Weights of a small image embedding model: widths [256, 512, 1024, 2048], 97500 training examples.
Rows from block 2 of a small image embedding model, named by matrix and row number. Rows with one number belong to one channel. Each number is 200 + 40 x the weight over its row's rms, rounded and kept within 0 to 999. All counts start at 0. After the name is the row's rms in percent of the matrix's.
After each channel's rows are labels from the 100 images, of 14976, where the channel reaches its highest value: "strongest on" is what is common among them. Only what is clearly more common there than usual is listed. The data: photos of arthropod specimens (BIOSCAN-5M). In brackets: how many of the 100.
# convs1: 3x3 conv, stride 2 (model.blocks.2.convs.1.weight, 128x128x3x3, each kernel summed), inputs 0-127
# convs2: expand pointwise conv (model.blocks.2.convs.2.weight, 512x128x1x1, transposed), outputs 0-255

convs1.121,120,182,205,189,200,190,100,176,216,229,153,243,197,211,198,216,207,210,197,238,202,170,192,172,224,199,234,119,185,233,183,250,50,177,182,182,201,195,204,225,223,265,212,181,244,220,171,105,217,176,200,196,158,150,234,201,110,195,223,196,213,159,196,204,200,220,169,169,179,164,218,119,191,191,171,220,103,211,201,159,169,197,146,184,162,266,192,154,198,177,196,139,220,167,231,220,182,190,259,178,178,174,148,206,124,209,158,190,200,209,215,184,260,163,205,104,225,254,194,141,210,174,139,163,46,165,214,188,242
convs2.121,104,229,143,184,223,185,249,134,139,181,230,204,247,198,213,174,182,219,188,140,149,195,190,188,201,209,231,251,198,227,219,198,232,166,195,203,307,214,168,180,185,161,168,154,197,195,182,168,198,207,123,172,217,207,123,150,221,168,249,231,171,198,195,195,209,193,165,157,167,273,211,220,171,131,140,153,242,187,151,167,153,241,130,232,274,168,144,168,253,208,148,156,248,114,190,237,181,224,202,243,176,226,164,126,155,158,199,224,121,137,191,202,177,227,238,127,253,158,279,229,150,270,251,219,175,187,238,209,182,146,211,263,236,195,221,167,258,132,238,149,200,180,243,154,216,186,206,184,164,180,241,165,197,258,163,280,223,147,232,187,174,171,227,130,236,209,206,167,179,141,169,218,212,184,194,237,255,199,206,226,129,228,240,217,220,174,186,187,237,303,254,241,155,214,163,145,218,90,237,188,192,231,236,178,170,192,164,185,183,209,212,207,183,212,164,260,192,192,217,209,182,159,151,257,139,233,201,125,175,195,221,199,213,225,140,166,173,186,211,197,201,134,198,170,199,158,264,241,187,190,193,211,163,269,197,171,221
strongest on: order Hymenoptera (53)

convs1.76,139,193,146,208,209,193,206,218,163,196,193,188,199,182,206,193,209,195,227,208,201,180,193,171,212,186,255,214,245,141,212,187,199,174,218,216,227,204,171,213,69,176,226,214,142,229,200,195,200,110,188,66,247,193,124,163,213,218,197,174,182,205,191,184,202,186,183,205,190,190,44,173,211,222,192,257,194,44,120,179,198,208,189,199,233,187,179,190,82,176,287,212,84,199,215,155,139,150,193,242,266,207,200,215,205,198,200,152,206,166,231,193,194,182,195,195,195,212,176,205,146,180,178,214,192,201,180,193,177
convs2.76,119,284,186,235,243,243,183,209,210,222,270,226,184,227,215,204,216,184,251,192,209,134,223,220,153,190,136,120,163,173,154,229,160,191,179,221,215,222,218,209,167,282,270,147,266,271,239,116,150,201,246,273,193,196,260,196,159,211,153,161,193,208,137,214,197,210,158,176,180,209,240,174,244,198,193,215,161,283,211,162,162,194,179,143,192,169,150,182,188,216,256,174,176,262,247,178,180,215,219,185,226,221,212,207,207,190,157,198,223,208,254,245,258,200,127,188,202,296,177,231,203,154,188,170,233,203,155,172,188,200,233,189,252,227,104,284,170,212,209,183,161,189,174,184,193,246,187,188,272,200,253,210,184,139,210,207,221,164,229,214,167,198,205,228,113,210,99,243,208,217,172,140,193,180,169,133,154,152,259,164,243,162,173,216,214,236,169,197,146,172,183,268,216,225,185,207,191,157,167,164,220,234,205,213,236,199,219,239,210,201,201,156,205,213,279,160,216,102,187,235,181,198,247,187,236,180,145,269,186,207,142,215,251,236,255,202,209,215,249,181,234,235,287,306,212,193,170,250,246,177,125,138,225,194,218,175,163
strongest on: order Coleoptera (65)

convs1.122,084,195,243,200,246,212,184,215,182,184,246,202,205,277,203,203,205,261,224,197,226,238,205,267,200,254,278,184,207,169,192,207,192,273,197,303,277,209,209,212,255,242,237,250,234,220,296,195,253,192,251,208,272,184,267,185,193,218,198,196,187,279,209,199,206,173,244,267,194,251,250,244,207,189,174,267,193,243,251,252,171,197,198,201,264,219,207,220,270,174,243,234,180,222,162,269,202,210,246,240,192,203,285,184,180,194,176,197,201,211,299,189,252,223,180,215,285,121,241,265,185,214,168,238,179,124,249,232,200
convs2.122,091,162,218,213,219,225,190,188,235,121,227,258,230,160,72,184,186,171,197,211,213,193,201,194,87,175,245,193,243,212,165,316,215,168,241,203,180,102,180,139,131,242,159,189,135,129,217,190,195,183,232,231,246,168,242,132,233,225,180,162,196,180,216,227,114,225,267,252,262,192,185,195,201,217,253,226,194,198,232,197,173,228,184,194,238,108,170,188,247,172,239,217,252,169,141,170,250,138,211,159,214,207,183,170,203,199,236,161,234,210,138,142,170,246,187,233,155,277,202,250,190,124,176,136,253,180,188,170,204,234,199,124,183,247,239,209,187,207,177,209,244,217,206,160,197,121,99,160,203,189,120,214,139,312,198,182,227,203,165,191,174,166,199,227,276,274,153,233,228,241,150,231,183,170,214,258,184,189,210,196,203,118,161,156,131,213,291,240,173,201,151,212,270,201,250,241,230,150,237,231,147,252,210,165,187,183,210,190,306,257,115,136,153,122,207,148,175,159,177,247,189,133,219,152,252,223,225,199,204,172,214,244,234,138,167,297,194,173,180,156,159,141,275,207,159,189,127,225,244,189,277,252,227,179,198,219,229
strongest on: order Hymenoptera (59)

convs1.3,119,230,180,181,132,187,221,185,192,208,119,189,187,181,197,207,203,221,263,171,192,200,184,91,189,139,156,195,140,131,182,224,258,129,198,125,220,190,197,195,121,193,229,218,184,220,135,263,176,205,197,223,235,216,165,188,184,209,201,204,208,127,174,184,201,218,120,185,222,139,95,208,227,206,193,115,231,140,103,208,188,194,186,189,118,220,204,186,122,163,176,162,140,186,193,180,186,214,199,178,132,172,132,194,254,199,182,207,184,255,123,231,192,116,202,237,201,186,215,112,178,168,199,167,259,149,181,196,177
convs2.3,093,212,294,193,208,181,141,305,255,142,219,185,213,223,238,157,187,172,189,237,194,218,257,250,250,216,137,205,159,178,162,227,192,180,184,235,200,242,200,176,92,223,239,239,221,217,239,225,242,182,312,210,270,170,236,180,175,183,174,191,226,245,196,185,211,146,192,193,170,194,193,168,263,253,258,193,139,174,251,168,231,183,177,196,148,186,161,163,161,207,238,158,238,247,203,156,227,210,179,176,240,90,186,199,291,248,234,200,257,213,268,255,235,210,198,221,176,222,149,196,279,119,229,248,172,124,133,192,207,214,163,188,178,166,174,288,166,257,162,212,202,174,172,219,181,235,255,278,220,177,263,226,142,156,255,196,169,267,160,197,159,166,235,217,192,221,233,165,157,238,118,174,232,192,188,186,225,225,217,161,178,244,197,233,230,169,113,174,129,141,147,245,240,209,190,230,187,219,164,193,234,189,192,223,270,216,195,149,179,160,268,173,149,214,226,173,217,168,176,145,126,147,195,235,185,154,239,272,236,115,210,101,189,190,235,151,195,196,240,213,223,257,199,211,182,164,150,189,220,246,129,183,139,186,177,155,203
strongest on: order Hemiptera (64)

convs1.101,123,205,158,45,143,193,220,132,202,183,171,214,172,131,197,221,197,194,227,206,146,204,136,170,179,207,213,208,154,187,218,137,225,185,212,149,233,144,196,209,195,201,232,203,212,181,190,234,219,206,207,206,230,201,212,185,195,251,179,218,175,146,181,212,216,136,189,106,210,184,175,234,201,246,203,179,238,202,173,227,159,199,132,194,170,133,135,170,198,207,175,85,187,163,238,185,155,184,168,222,208,174,132,115,222,198,126,213,226,214,190,230,148,148,202,234,133,250,181,131,200,153,211,179,234,161,56,254,194
convs2.101,111,136,263,245,226,223,158,297,183,176,215,220,230,183,156,225,248,217,194,204,193,199,132,187,220,189,195,217,153,190,171,251,160,302,247,181,175,184,193,211,174,278,226,234,211,234,281,283,322,118,211,108,264,174,181,198,191,198,175,180,207,209,248,175,204,160,260,268,286,243,192,119,227,235,267,193,179,144,249,199,329,175,159,223,167,210,202,185,142,229,231,168,191,222,178,182,206,237,207,187,181,129,236,240,254,274,221,234,166,267,301,202,184,118,214,218,188,185,170,192,241,178,200,224,204,111,198,287,247,194,235,181,163,142,198,230,93,256,105,223,261,190,205,179,231,163,213,190,210,208,192,202,192,219,212,204,173,253,205,188,163,154,233,178,225,166,261,174,198,165,189,191,217,230,271,249,222,266,194,205,215,196,160,153,162,201,141,194,190,183,149,214,210,191,199,191,221,226,206,219,234,134,221,184,194,216,229,180,192,218,208,289,173,177,198,150,214,242,218,180,188,196,266,166,177,175,206,268,196,166,188,223,199,173,198,191,181,228,204,213,177,236,176,166,248,203,170,137,137,301,233,218,173,180,192,164,151
strongest on: order Hemiptera (54)

convs1.10,114,204,186,211,188,203,114,172,206,199,116,228,198,252,195,204,225,222,176,167,206,221,155,169,223,174,265,181,209,186,226,223,70,166,194,193,257,215,211,238,180,234,242,216,187,241,161,112,240,194,230,195,176,152,203,198,120,194,263,201,198,164,177,197,185,212,127,237,172,137,181,154,169,183,167,216,105,157,178,183,221,196,187,197,174,239,189,162,186,203,227,225,192,189,228,240,165,195,286,168,149,145,181,208,116,196,139,197,220,175,232,164,262,150,222,119,247,290,190,159,196,163,178,135,69,192,220,203,219
convs2.10,115,232,159,193,229,197,221,139,136,200,217,205,208,237,241,188,202,191,179,135,131,171,202,169,213,201,199,240,175,196,207,176,214,186,197,231,296,227,153,202,197,183,176,176,259,217,200,152,175,203,133,193,224,203,162,140,190,192,206,211,168,226,186,209,201,181,152,152,151,218,231,253,196,163,184,110,213,187,181,130,169,208,93,275,247,183,137,208,226,228,198,105,280,147,160,208,189,243,180,233,179,181,160,145,217,158,158,230,151,180,171,256,242,240,239,138,262,173,240,178,148,270,249,269,127,195,219,225,177,178,237,260,217,215,238,170,227,140,250,138,169,173,233,167,225,220,200,219,179,168,280,162,226,216,150,201,163,160,240,186,170,224,243,149,187,184,207,176,207,133,213,270,235,194,223,233,201,182,197,236,165,252,229,238,263,178,162,157,244,317,234,249,196,203,125,168,209,115,202,174,244,226,195,248,163,144,134,192,151,204,255,212,196,213,168,288,180,185,250,254,205,166,189,264,185,225,219,48,152,232,185,172,179,246,175,133,175,184,212,245,193,149,193,177,188,165,249,192,197,209,169,198,164,286,192,161,214
strongest on: order Hymenoptera (53)

convs1.63,101,188,241,133,197,209,213,201,172,206,194,199,176,212,197,209,203,233,187,212,180,232,210,229,235,199,278,122,256,284,131,226,168,214,174,273,244,205,198,175,295,226,245,222,286,193,220,184,259,202,226,236,212,187,312,192,156,226,234,185,234,225,203,259,199,200,180,145,213,207,289,208,227,167,154,254,176,279,294,216,149,203,141,181,223,222,174,176,271,199,185,127,248,178,234,297,235,228,239,193,156,148,244,194,194,196,188,222,202,205,302,192,260,180,189,157,195,240,220,236,211,181,230,167,168,139,191,211,227
convs2.63,085,181,171,182,185,107,221,185,200,182,290,384,214,115,150,154,181,177,208,193,114,169,159,162,148,175,219,224,169,235,174,250,225,215,203,186,217,149,219,248,178,145,158,142,166,241,220,167,190,234,203,136,227,217,166,172,278,110,280,113,132,207,294,140,211,212,235,203,213,228,230,180,169,170,158,190,179,247,199,181,165,310,197,221,291,50,151,183,189,236,188,199,307,185,292,320,172,249,248,251,186,225,232,173,206,198,225,230,176,173,231,168,189,161,238,246,197,189,221,170,216,166,225,208,229,202,214,254,230,156,185,200,278,228,224,192,168,238,183,220,249,182,352,51,285,116,127,146,166,205,205,189,213,283,145,199,257,176,190,197,193,146,194,193,273,249,216,139,165,180,203,193,193,171,239,198,278,167,175,171,176,173,166,157,169,201,218,153,194,196,229,174,195,230,196,150,262,193,225,260,188,208,277,125,150,204,190,222,355,281,147,218,134,222,196,182,231,220,188,197,203,223,202,165,195,218,198,182,209,155,237,199,229,194,159,281,155,183,239,165,178,177,219,170,241,245,187,188,184,199,184,223,231,209,203,209,172
strongest on: order Hymenoptera (73)

convs1.115,088,175,219,240,210,208,307,232,176,202,199,185,204,195,201,201,244,238,159,186,204,155,256,217,186,195,190,198,239,273,160,217,288,218,242,218,220,175,210,194,274,202,183,219,201,191,198,278,192,170,213,243,248,282,237,236,255,197,125,149,257,197,210,279,198,169,223,245,231,206,264,206,159,209,213,237,251,253,247,201,150,202,259,225,200,186,235,229,215,223,237,227,256,263,232,195,241,236,164,207,202,217,212,204,284,200,260,245,186,264,223,215,192,239,186,228,217,207,233,227,205,188,219,215,302,35,263,173,217
convs2.115,073,203,136,146,225,171,214,174,208,164,220,242,145,188,205,159,163,183,199,236,194,237,220,177,196,196,265,194,208,175,225,144,217,205,165,206,235,190,217,249,192,178,192,130,128,170,171,181,153,226,207,210,168,208,151,177,302,103,243,159,183,164,223,218,178,170,187,163,204,209,145,155,241,163,113,201,192,248,197,223,192,244,238,222,205,170,195,179,203,298,232,230,190,149,303,253,214,210,257,234,209,276,191,204,209,150,155,196,222,199,166,182,232,174,269,238,202,233,250,210,191,162,245,179,243,213,226,184,193,188,149,265,246,264,230,155,201,213,210,213,251,189,246,161,204,218,148,264,213,283,167,192,241,187,199,185,260,203,194,189,215,182,153,176,217,209,154,183,172,205,138,228,203,204,197,192,215,209,172,240,206,160,153,211,186,155,191,220,200,161,208,198,215,251,229,170,242,176,228,314,111,222,189,57,185,221,201,103,246,203,168,143,167,181,190,171,204,221,172,125,246,297,240,120,194,231,183,262,215,163,218,206,184,175,148,315,183,225,226,191,115,220,171,183,248,260,147,209,206,138,216,224,233,172,231,233,164
strongest on: order Hymenoptera (48)

convs1.125,114,166,213,102,199,220,187,229,163,182,271,202,132,222,199,205,129,224,182,223,189,166,168,254,160,278,241,196,231,208,156,145,217,245,161,220,229,229,186,197,216,134,137,183,177,231,263,180,240,200,187,179,191,202,197,158,182,124,200,201,177,196,213,179,194,130,297,163,158,242,216,189,174,197,153,240,197,205,237,208,142,207,185,229,215,141,125,166,245,169,257,143,211,146,184,185,198,197,128,273,267,282,164,116,194,196,129,199,134,203,227,167,163,284,215,227,190,170,205,194,194,266,198,280,217,176,202,142,173
convs2.125,090,184,186,196,162,177,220,170,226,192,201,181,204,208,197,149,146,137,175,212,165,241,230,231,202,236,220,221,174,219,211,82,234,129,151,183,189,136,149,163,197,191,165,271,184,132,144,233,213,184,193,201,185,221,193,214,193,161,191,237,167,100,120,278,255,195,237,195,233,225,140,183,171,193,186,190,223,207,203,289,206,134,193,198,197,191,203,185,207,145,136,155,176,136,196,137,255,28,162,128,212,198,110,169,207,171,271,126,234,231,173,166,216,208,270,271,217,201,265,152,156,186,143,275,206,212,204,131,190,185,205,175,183,228,206,147,219,180,186,190,202,158,186,228,235,212,239,241,210,209,166,213,188,190,245,203,209,183,206,263,221,183,180,176,228,217,216,174,168,230,138,182,150,168,170,262,190,213,180,189,188,198,259,155,176,255,179,178,207,187,198,280,197,210,314,283,108,148,233,158,198,219,86,217,221,244,135,139,203,215,182,226,251,184,194,188,261,210,108,141,210,179,160,245,169,232,237,201,189,232,235,142,133,158,156,198,228,169,226,175,277,177,195,165,108,184,201,220,197,198,165,251,148,127,210,201,288
strongest on: order Coleoptera (62); family Throscidae (29)

convs1.27,056,172,166,147,201,216,202,191,169,227,210,164,164,256,206,208,134,223,178,189,151,93,194,188,184,210,248,202,192,197,175,217,232,183,225,187,278,259,221,218,174,179,203,211,149,241,188,254,229,153,235,175,203,211,198,174,219,108,154,198,161,160,205,183,187,153,228,212,161,210,198,179,138,168,241,231,237,177,230,206,117,214,222,217,169,209,115,176,224,268,296,193,213,191,228,188,183,183,166,286,282,266,150,146,246,197,114,162,167,195,197,207,283,246,166,281,225,139,215,136,155,180,205,249,250,160,178,158,130
convs2.27,097,226,232,270,266,162,148,240,264,226,182,209,166,207,196,165,206,248,214,228,188,115,179,211,216,219,242,213,173,190,153,118,220,209,93,196,152,199,139,265,201,196,160,188,213,173,173,190,202,96,192,226,190,228,213,197,209,179,266,209,194,114,160,267,230,204,186,144,191,157,109,205,207,176,185,211,188,219,251,306,165,179,151,247,206,202,194,211,200,157,167,124,114,202,191,159,176,135,128,143,178,182,129,159,275,213,123,166,242,287,206,177,292,144,262,253,217,191,219,93,176,158,221,268,155,233,164,174,196,185,179,226,248,238,249,190,174,210,222,133,219,163,196,210,154,259,199,173,235,237,154,227,232,110,257,189,189,169,201,151,194,183,224,264,169,241,215,168,160,222,288,156,103,193,197,172,199,249,209,243,207,177,191,188,212,228,189,157,166,162,243,188,208,195,253,280,118,210,207,177,173,299,165,206,210,182,181,170,192,159,192,175,261,166,185,203,263,186,270,171,224,232,209,191,259,233,223,178,195,228,179,229,234,197,234,236,153,110,215,187,192,189,158,231,93,225,198,211,239,124,224,200,317,158,229,176,197
strongest on: order Coleoptera (53)

convs1.15,111,194,235,161,149,188,172,187,190,234,156,207,202,224,205,216,197,272,253,198,200,227,216,174,237,183,240,82,220,212,138,282,120,162,189,225,245,188,198,149,212,264,252,215,243,206,173,154,258,204,201,199,247,161,251,222,113,208,254,184,270,191,196,225,205,231,137,157,197,157,220,204,230,139,161,208,146,208,218,212,177,204,140,166,199,256,206,168,221,181,186,140,194,172,210,286,233,200,265,203,148,115,252,219,195,216,174,248,194,193,250,186,287,142,205,101,224,231,204,209,235,167,230,120,120,201,183,201,222
convs2.15,085,161,57,178,229,187,236,174,163,240,285,286,244,171,158,102,168,193,209,174,113,201,131,137,118,224,195,223,186,204,157,219,166,204,212,218,296,171,173,142,179,112,148,93,231,245,232,150,145,229,199,146,189,239,174,180,203,146,220,137,100,204,217,198,245,180,222,203,144,226,256,203,211,199,151,156,188,260,191,187,174,289,147,265,265,81,9,137,195,254,198,150,298,218,302,333,129,244,182,271,177,248,227,214,201,174,220,247,177,202,262,202,168,240,226,151,236,242,225,199,157,206,280,193,191,182,218,245,198,150,200,187,235,198,259,181,180,202,180,210,217,157,300,64,298,125,186,151,164,232,227,184,131,260,193,228,202,125,202,184,170,180,234,176,227,214,126,180,173,152,196,206,201,188,199,203,195,131,203,180,194,227,181,179,192,152,182,206,230,235,214,193,184,226,184,112,237,186,207,198,205,218,260,137,142,200,146,250,249,265,167,228,155,252,195,223,181,162,206,179,146,124,190,206,154,188,178,150,150,241,193,213,273,292,146,195,160,160,184,221,192,164,250,198,190,199,165,197,170,198,198,210,200,220,235,229,168
strongest on: order Hemiptera (30)

convs1.46,128,174,202,177,165,219,120,202,174,191,154,213,163,223,183,203,164,176,160,227,190,155,209,173,177,221,240,212,146,210,166,190,94,163,146,180,197,239,214,238,205,208,210,154,193,264,194,111,208,166,180,174,116,184,215,200,120,166,203,204,194,158,181,205,205,165,183,175,139,160,204,90,165,229,179,212,112,183,191,157,176,187,186,159,164,214,159,144,198,159,173,155,197,168,213,174,151,178,198,191,201,193,136,161,88,195,159,199,172,177,212,147,242,187,256,120,237,202,176,119,228,183,138,187,67,146,226,165,232
convs2.46,109,255,183,183,222,198,239,153,131,166,235,172,234,223,287,205,165,206,183,162,174,185,228,214,201,190,236,235,211,210,206,211,221,192,181,220,287,257,166,189,182,175,175,250,199,167,173,168,197,202,135,166,241,179,132,111,228,174,239,256,145,153,192,225,208,213,124,123,165,274,199,256,179,145,170,149,221,164,188,173,144,190,112,262,250,192,161,160,237,180,141,156,182,133,132,208,201,193,198,243,175,194,175,166,162,200,205,198,162,176,169,231,218,249,190,130,238,142,229,229,140,293,207,244,130,222,201,215,168,155,214,256,196,188,223,224,237,138,251,112,178,174,216,204,197,230,200,201,174,137,241,191,220,227,181,260,208,167,211,209,156,203,256,170,222,179,240,209,243,166,204,231,219,196,222,264,242,243,206,256,170,239,252,273,252,162,186,176,207,279,221,248,161,196,148,176,218,120,233,164,193,211,182,236,188,192,187,200,161,203,252,206,192,201,149,284,175,192,192,227,208,159,150,277,129,235,232,104,164,226,195,226,214,222,186,159,173,181,212,210,222,143,192,193,171,129,289,244,226,210,193,224,137,238,196,172,243
strongest on: order Hymenoptera (59)

convs1.47,106,228,171,240,167,181,260,197,234,195,190,208,277,115,195,197,235,182,243,195,169,219,217,175,154,162,160,245,122,178,165,203,300,161,181,212,141,209,228,238,146,210,215,181,206,175,180,298,133,225,176,208,235,260,166,181,258,230,210,195,247,212,194,234,203,229,175,231,254,190,130,212,180,234,248,153,296,159,149,257,207,193,170,185,158,236,268,232,150,222,164,238,164,263,224,211,155,208,212,208,215,179,218,243,297,208,258,240,235,246,212,257,194,200,190,268,122,199,146,211,226,161,230,184,304,214,204,195,200
convs2.47,082,237,192,149,168,172,218,251,232,163,307,249,224,221,258,178,187,148,220,236,217,225,253,265,245,230,213,182,199,217,213,214,220,181,174,237,212,198,197,140,106,253,245,225,194,199,173,200,167,222,343,234,260,180,195,118,229,122,171,216,206,202,162,163,240,213,164,157,187,215,173,137,229,215,204,203,213,201,225,187,175,173,189,224,184,135,85,156,167,211,245,115,226,200,209,180,256,174,196,194,220,76,204,173,209,204,148,183,241,227,200,190,240,276,247,216,248,201,170,221,256,98,202,278,188,134,129,224,253,201,178,241,213,236,163,175,196,225,201,242,203,178,178,206,202,203,260,290,237,200,260,221,125,217,130,213,201,218,179,182,211,198,207,190,177,175,182,187,206,212,94,222,207,170,158,198,215,178,209,144,169,243,157,251,233,175,76,183,168,135,178,304,246,223,208,189,246,227,207,203,224,214,175,208,267,222,205,118,190,170,217,134,150,270,216,225,215,179,123,162,119,97,176,191,188,242,200,225,152,291,199,162,175,140,234,213,203,200,231,210,213,232,187,198,167,148,164,200,237,217,153,210,155,174,207,121,208
strongest on: order Hemiptera (79); family Cicadellidae (30)

convs1.22,050,194,226,224,198,181,166,225,217,174,243,196,240,88,166,166,190,197,180,180,255,204,216,228,200,178,222,170,231,176,137,228,160,217,218,230,160,167,167,199,185,213,221,156,231,157,189,174,204,176,166,180,191,181,230,99,279,212,167,157,214,207,175,174,188,204,222,255,241,240,171,147,145,207,213,174,180,132,194,142,147,162,149,89,238,234,211,238,224,186,226,293,144,255,221,236,200,209,188,245,220,207,248,259,171,189,246,105,249,158,235,184,196,234,130,189,112,166,129,205,97,165,190,270,161,190,181,180,167
convs2.22,117,179,220,250,246,262,199,264,280,214,242,216,261,214,189,214,216,205,202,192,242,174,109,203,149,193,184,178,244,175,181,251,169,173,175,225,182,221,200,207,161,209,271,145,216,198,190,146,175,145,279,251,214,186,244,174,228,181,218,175,142,179,204,213,171,258,198,212,199,235,195,231,243,212,191,201,205,278,214,214,150,213,250,187,226,158,195,260,212,205,223,232,203,150,210,194,179,196,171,184,137,244,185,185,183,171,139,214,195,216,186,174,188,239,228,177,220,257,219,216,224,137,191,241,188,230,191,183,153,177,230,258,173,273,171,192,162,215,206,128,176,202,171,183,165,190,158,123,253,188,143,212,184,202,182,242,203,187,236,106,212,226,181,234,220,205,111,205,167,225,276,149,178,208,164,180,182,182,254,221,236,118,173,201,125,240,263,213,218,166,161,93,240,224,235,209,127,207,189,147,188,302,279,179,224,182,203,230,247,209,135,138,300,173,220,183,157,126,223,165,188,159,175,208,158,189,185,214,184,229,148,242,189,214,220,243,156,191,122,187,177,239,301,281,238,142,189,270,223,102,278,200,259,199,288,261,167
strongest on: order Coleoptera (41)

convs1.124,120,229,138,179,179,174,253,209,157,195,205,207,200,109,208,195,230,212,267,161,219,224,204,188,143,193,203,286,93,141,170,193,286,184,193,213,175,232,193,249,79,143,215,189,183,199,186,255,165,222,164,174,238,257,109,180,212,222,219,208,240,196,196,239,208,182,209,216,190,205,76,222,198,205,169,174,270,97,111,259,190,202,208,213,180,185,214,199,150,210,154,231,138,236,216,202,157,203,180,248,244,233,228,185,251,207,198,240,208,196,214,217,178,224,195,242,128,185,144,208,239,192,231,222,275,236,140,204,189
convs2.124,090,254,225,195,229,200,178,233,223,231,287,265,222,200,240,195,219,137,227,230,206,204,271,248,199,235,200,219,192,202,187,256,202,202,190,234,202,251,170,202,131,264,242,147,253,253,216,150,185,239,265,230,276,212,213,171,192,165,135,188,206,184,161,200,230,183,184,181,181,187,141,205,231,231,221,228,214,203,213,160,154,192,156,214,189,135,110,173,182,200,217,137,229,252,232,184,194,218,211,214,214,143,229,192,239,265,125,242,199,195,307,200,215,212,196,192,237,207,159,265,246,155,182,218,203,128,164,219,250,184,208,235,237,208,199,203,203,210,209,192,219,172,179,160,217,233,213,229,267,214,244,209,133,165,186,197,209,253,172,200,209,196,191,186,148,223,203,183,196,225,113,164,208,156,140,193,216,169,190,181,209,267,184,292,253,152,79,183,191,185,188,308,180,247,153,168,233,206,200,180,245,248,201,236,264,209,208,185,208,184,227,134,175,249,210,201,207,239,154,184,135,173,231,153,242,236,209,245,186,201,201,168,216,166,235,207,235,186,293,174,240,225,191,172,171,167,154,201,257,225,127,214,197,209,221,103,189
strongest on: order Hemiptera (69)

convs1.31,113,154,146,221,172,203,238,160,146,187,155,205,229,249,198,198,246,155,191,241,139,173,215,191,243,154,228,308,238,240,248,232,232,185,228,219,230,199,146,242,232,317,230,227,228,159,188,264,216,149,254,195,257,208,225,199,260,227,199,162,154,183,197,207,203,222,162,231,261,159,238,212,208,261,283,237,276,227,247,201,222,192,203,155,186,232,212,240,187,221,206,242,252,201,290,228,185,182,266,184,206,178,206,219,227,195,224,176,279,196,227,210,271,190,129,289,280,253,172,206,199,144,223,154,233,153,241,225,206
convs2.31,083,219,214,228,188,165,230,187,191,72,245,212,208,182,201,209,213,223,211,246,137,173,200,207,202,100,239,225,181,238,145,208,221,220,163,216,206,210,204,341,188,225,198,141,240,288,220,154,219,207,195,256,247,235,176,183,199,206,272,188,202,255,199,103,166,182,189,127,153,144,123,195,206,208,228,267,230,180,177,138,152,227,169,165,174,202,263,200,153,308,239,234,170,175,178,258,152,228,182,205,138,194,178,165,208,227,124,241,181,241,205,215,222,127,252,247,218,153,202,128,206,153,313,254,172,136,198,217,225,192,193,254,247,239,177,187,209,188,261,159,108,245,150,240,181,193,153,156,250,187,264,168,309,143,176,167,198,227,213,113,187,189,226,189,145,186,214,173,202,192,228,237,164,195,277,112,231,179,267,176,180,207,256,244,258,169,201,168,230,193,195,153,181,264,113,145,272,185,195,160,219,212,222,192,183,138,201,222,181,201,296,166,169,193,176,227,154,232,269,243,295,253,183,175,197,189,120,218,170,212,256,218,232,202,181,163,236,233,150,223,146,193,188,170,214,294,202,224,216,162,236,197,213,166,250,186,182
strongest on: order Hemiptera (41); family Aleyrodidae (26)

convs1.28,069,170,187,247,215,187,207,170,230,244,195,146,227,257,196,194,177,87,125,165,164,181,176,158,248,115,127,189,166,215,201,167,231,130,218,168,154,237,218,173,199,170,222,159,182,158,166,232,152,154,169,171,160,168,186,171,233,233,235,180,183,171,159,150,226,255,165,219,237,180,202,163,160,162,239,156,180,215,195,137,174,196,179,116,194,221,234,216,155,290,168,228,185,187,243,213,183,185,272,122,123,183,161,240,197,190,155,177,140,159,173,197,221,122,128,206,183,189,117,185,171,165,219,141,255,249,189,136,158
convs2.28,116,178,184,173,201,326,213,222,235,168,182,187,207,200,154,198,191,214,188,223,156,169,115,156,187,147,247,185,255,225,237,222,195,176,167,251,163,192,139,329,201,160,220,214,167,169,219,182,206,193,235,214,189,215,172,135,272,177,252,163,156,213,279,166,201,290,224,235,228,231,190,209,203,234,183,226,205,222,166,212,225,257,173,268,168,157,214,187,210,191,205,163,306,123,235,218,196,244,205,202,170,180,184,191,202,166,115,243,210,197,133,198,199,169,185,213,169,241,206,242,247,156,203,238,257,206,203,187,184,192,220,145,157,224,201,175,196,241,170,138,225,188,213,173,150,177,148,133,162,175,152,217,304,275,233,205,229,175,209,198,222,211,172,191,251,234,192,213,182,242,295,138,207,218,236,218,215,158,167,207,218,152,174,165,127,172,232,237,217,193,190,121,221,256,198,183,138,237,199,169,185,214,164,168,205,177,203,168,216,193,182,180,277,104,191,156,187,170,213,139,281,324,191,255,211,212,164,210,218,232,197,169,183,139,183,245,136,206,190,177,155,240,216,217,215,275,132,169,213,184,285,239,286,192,278,276,203
strongest on: order Hemiptera (36)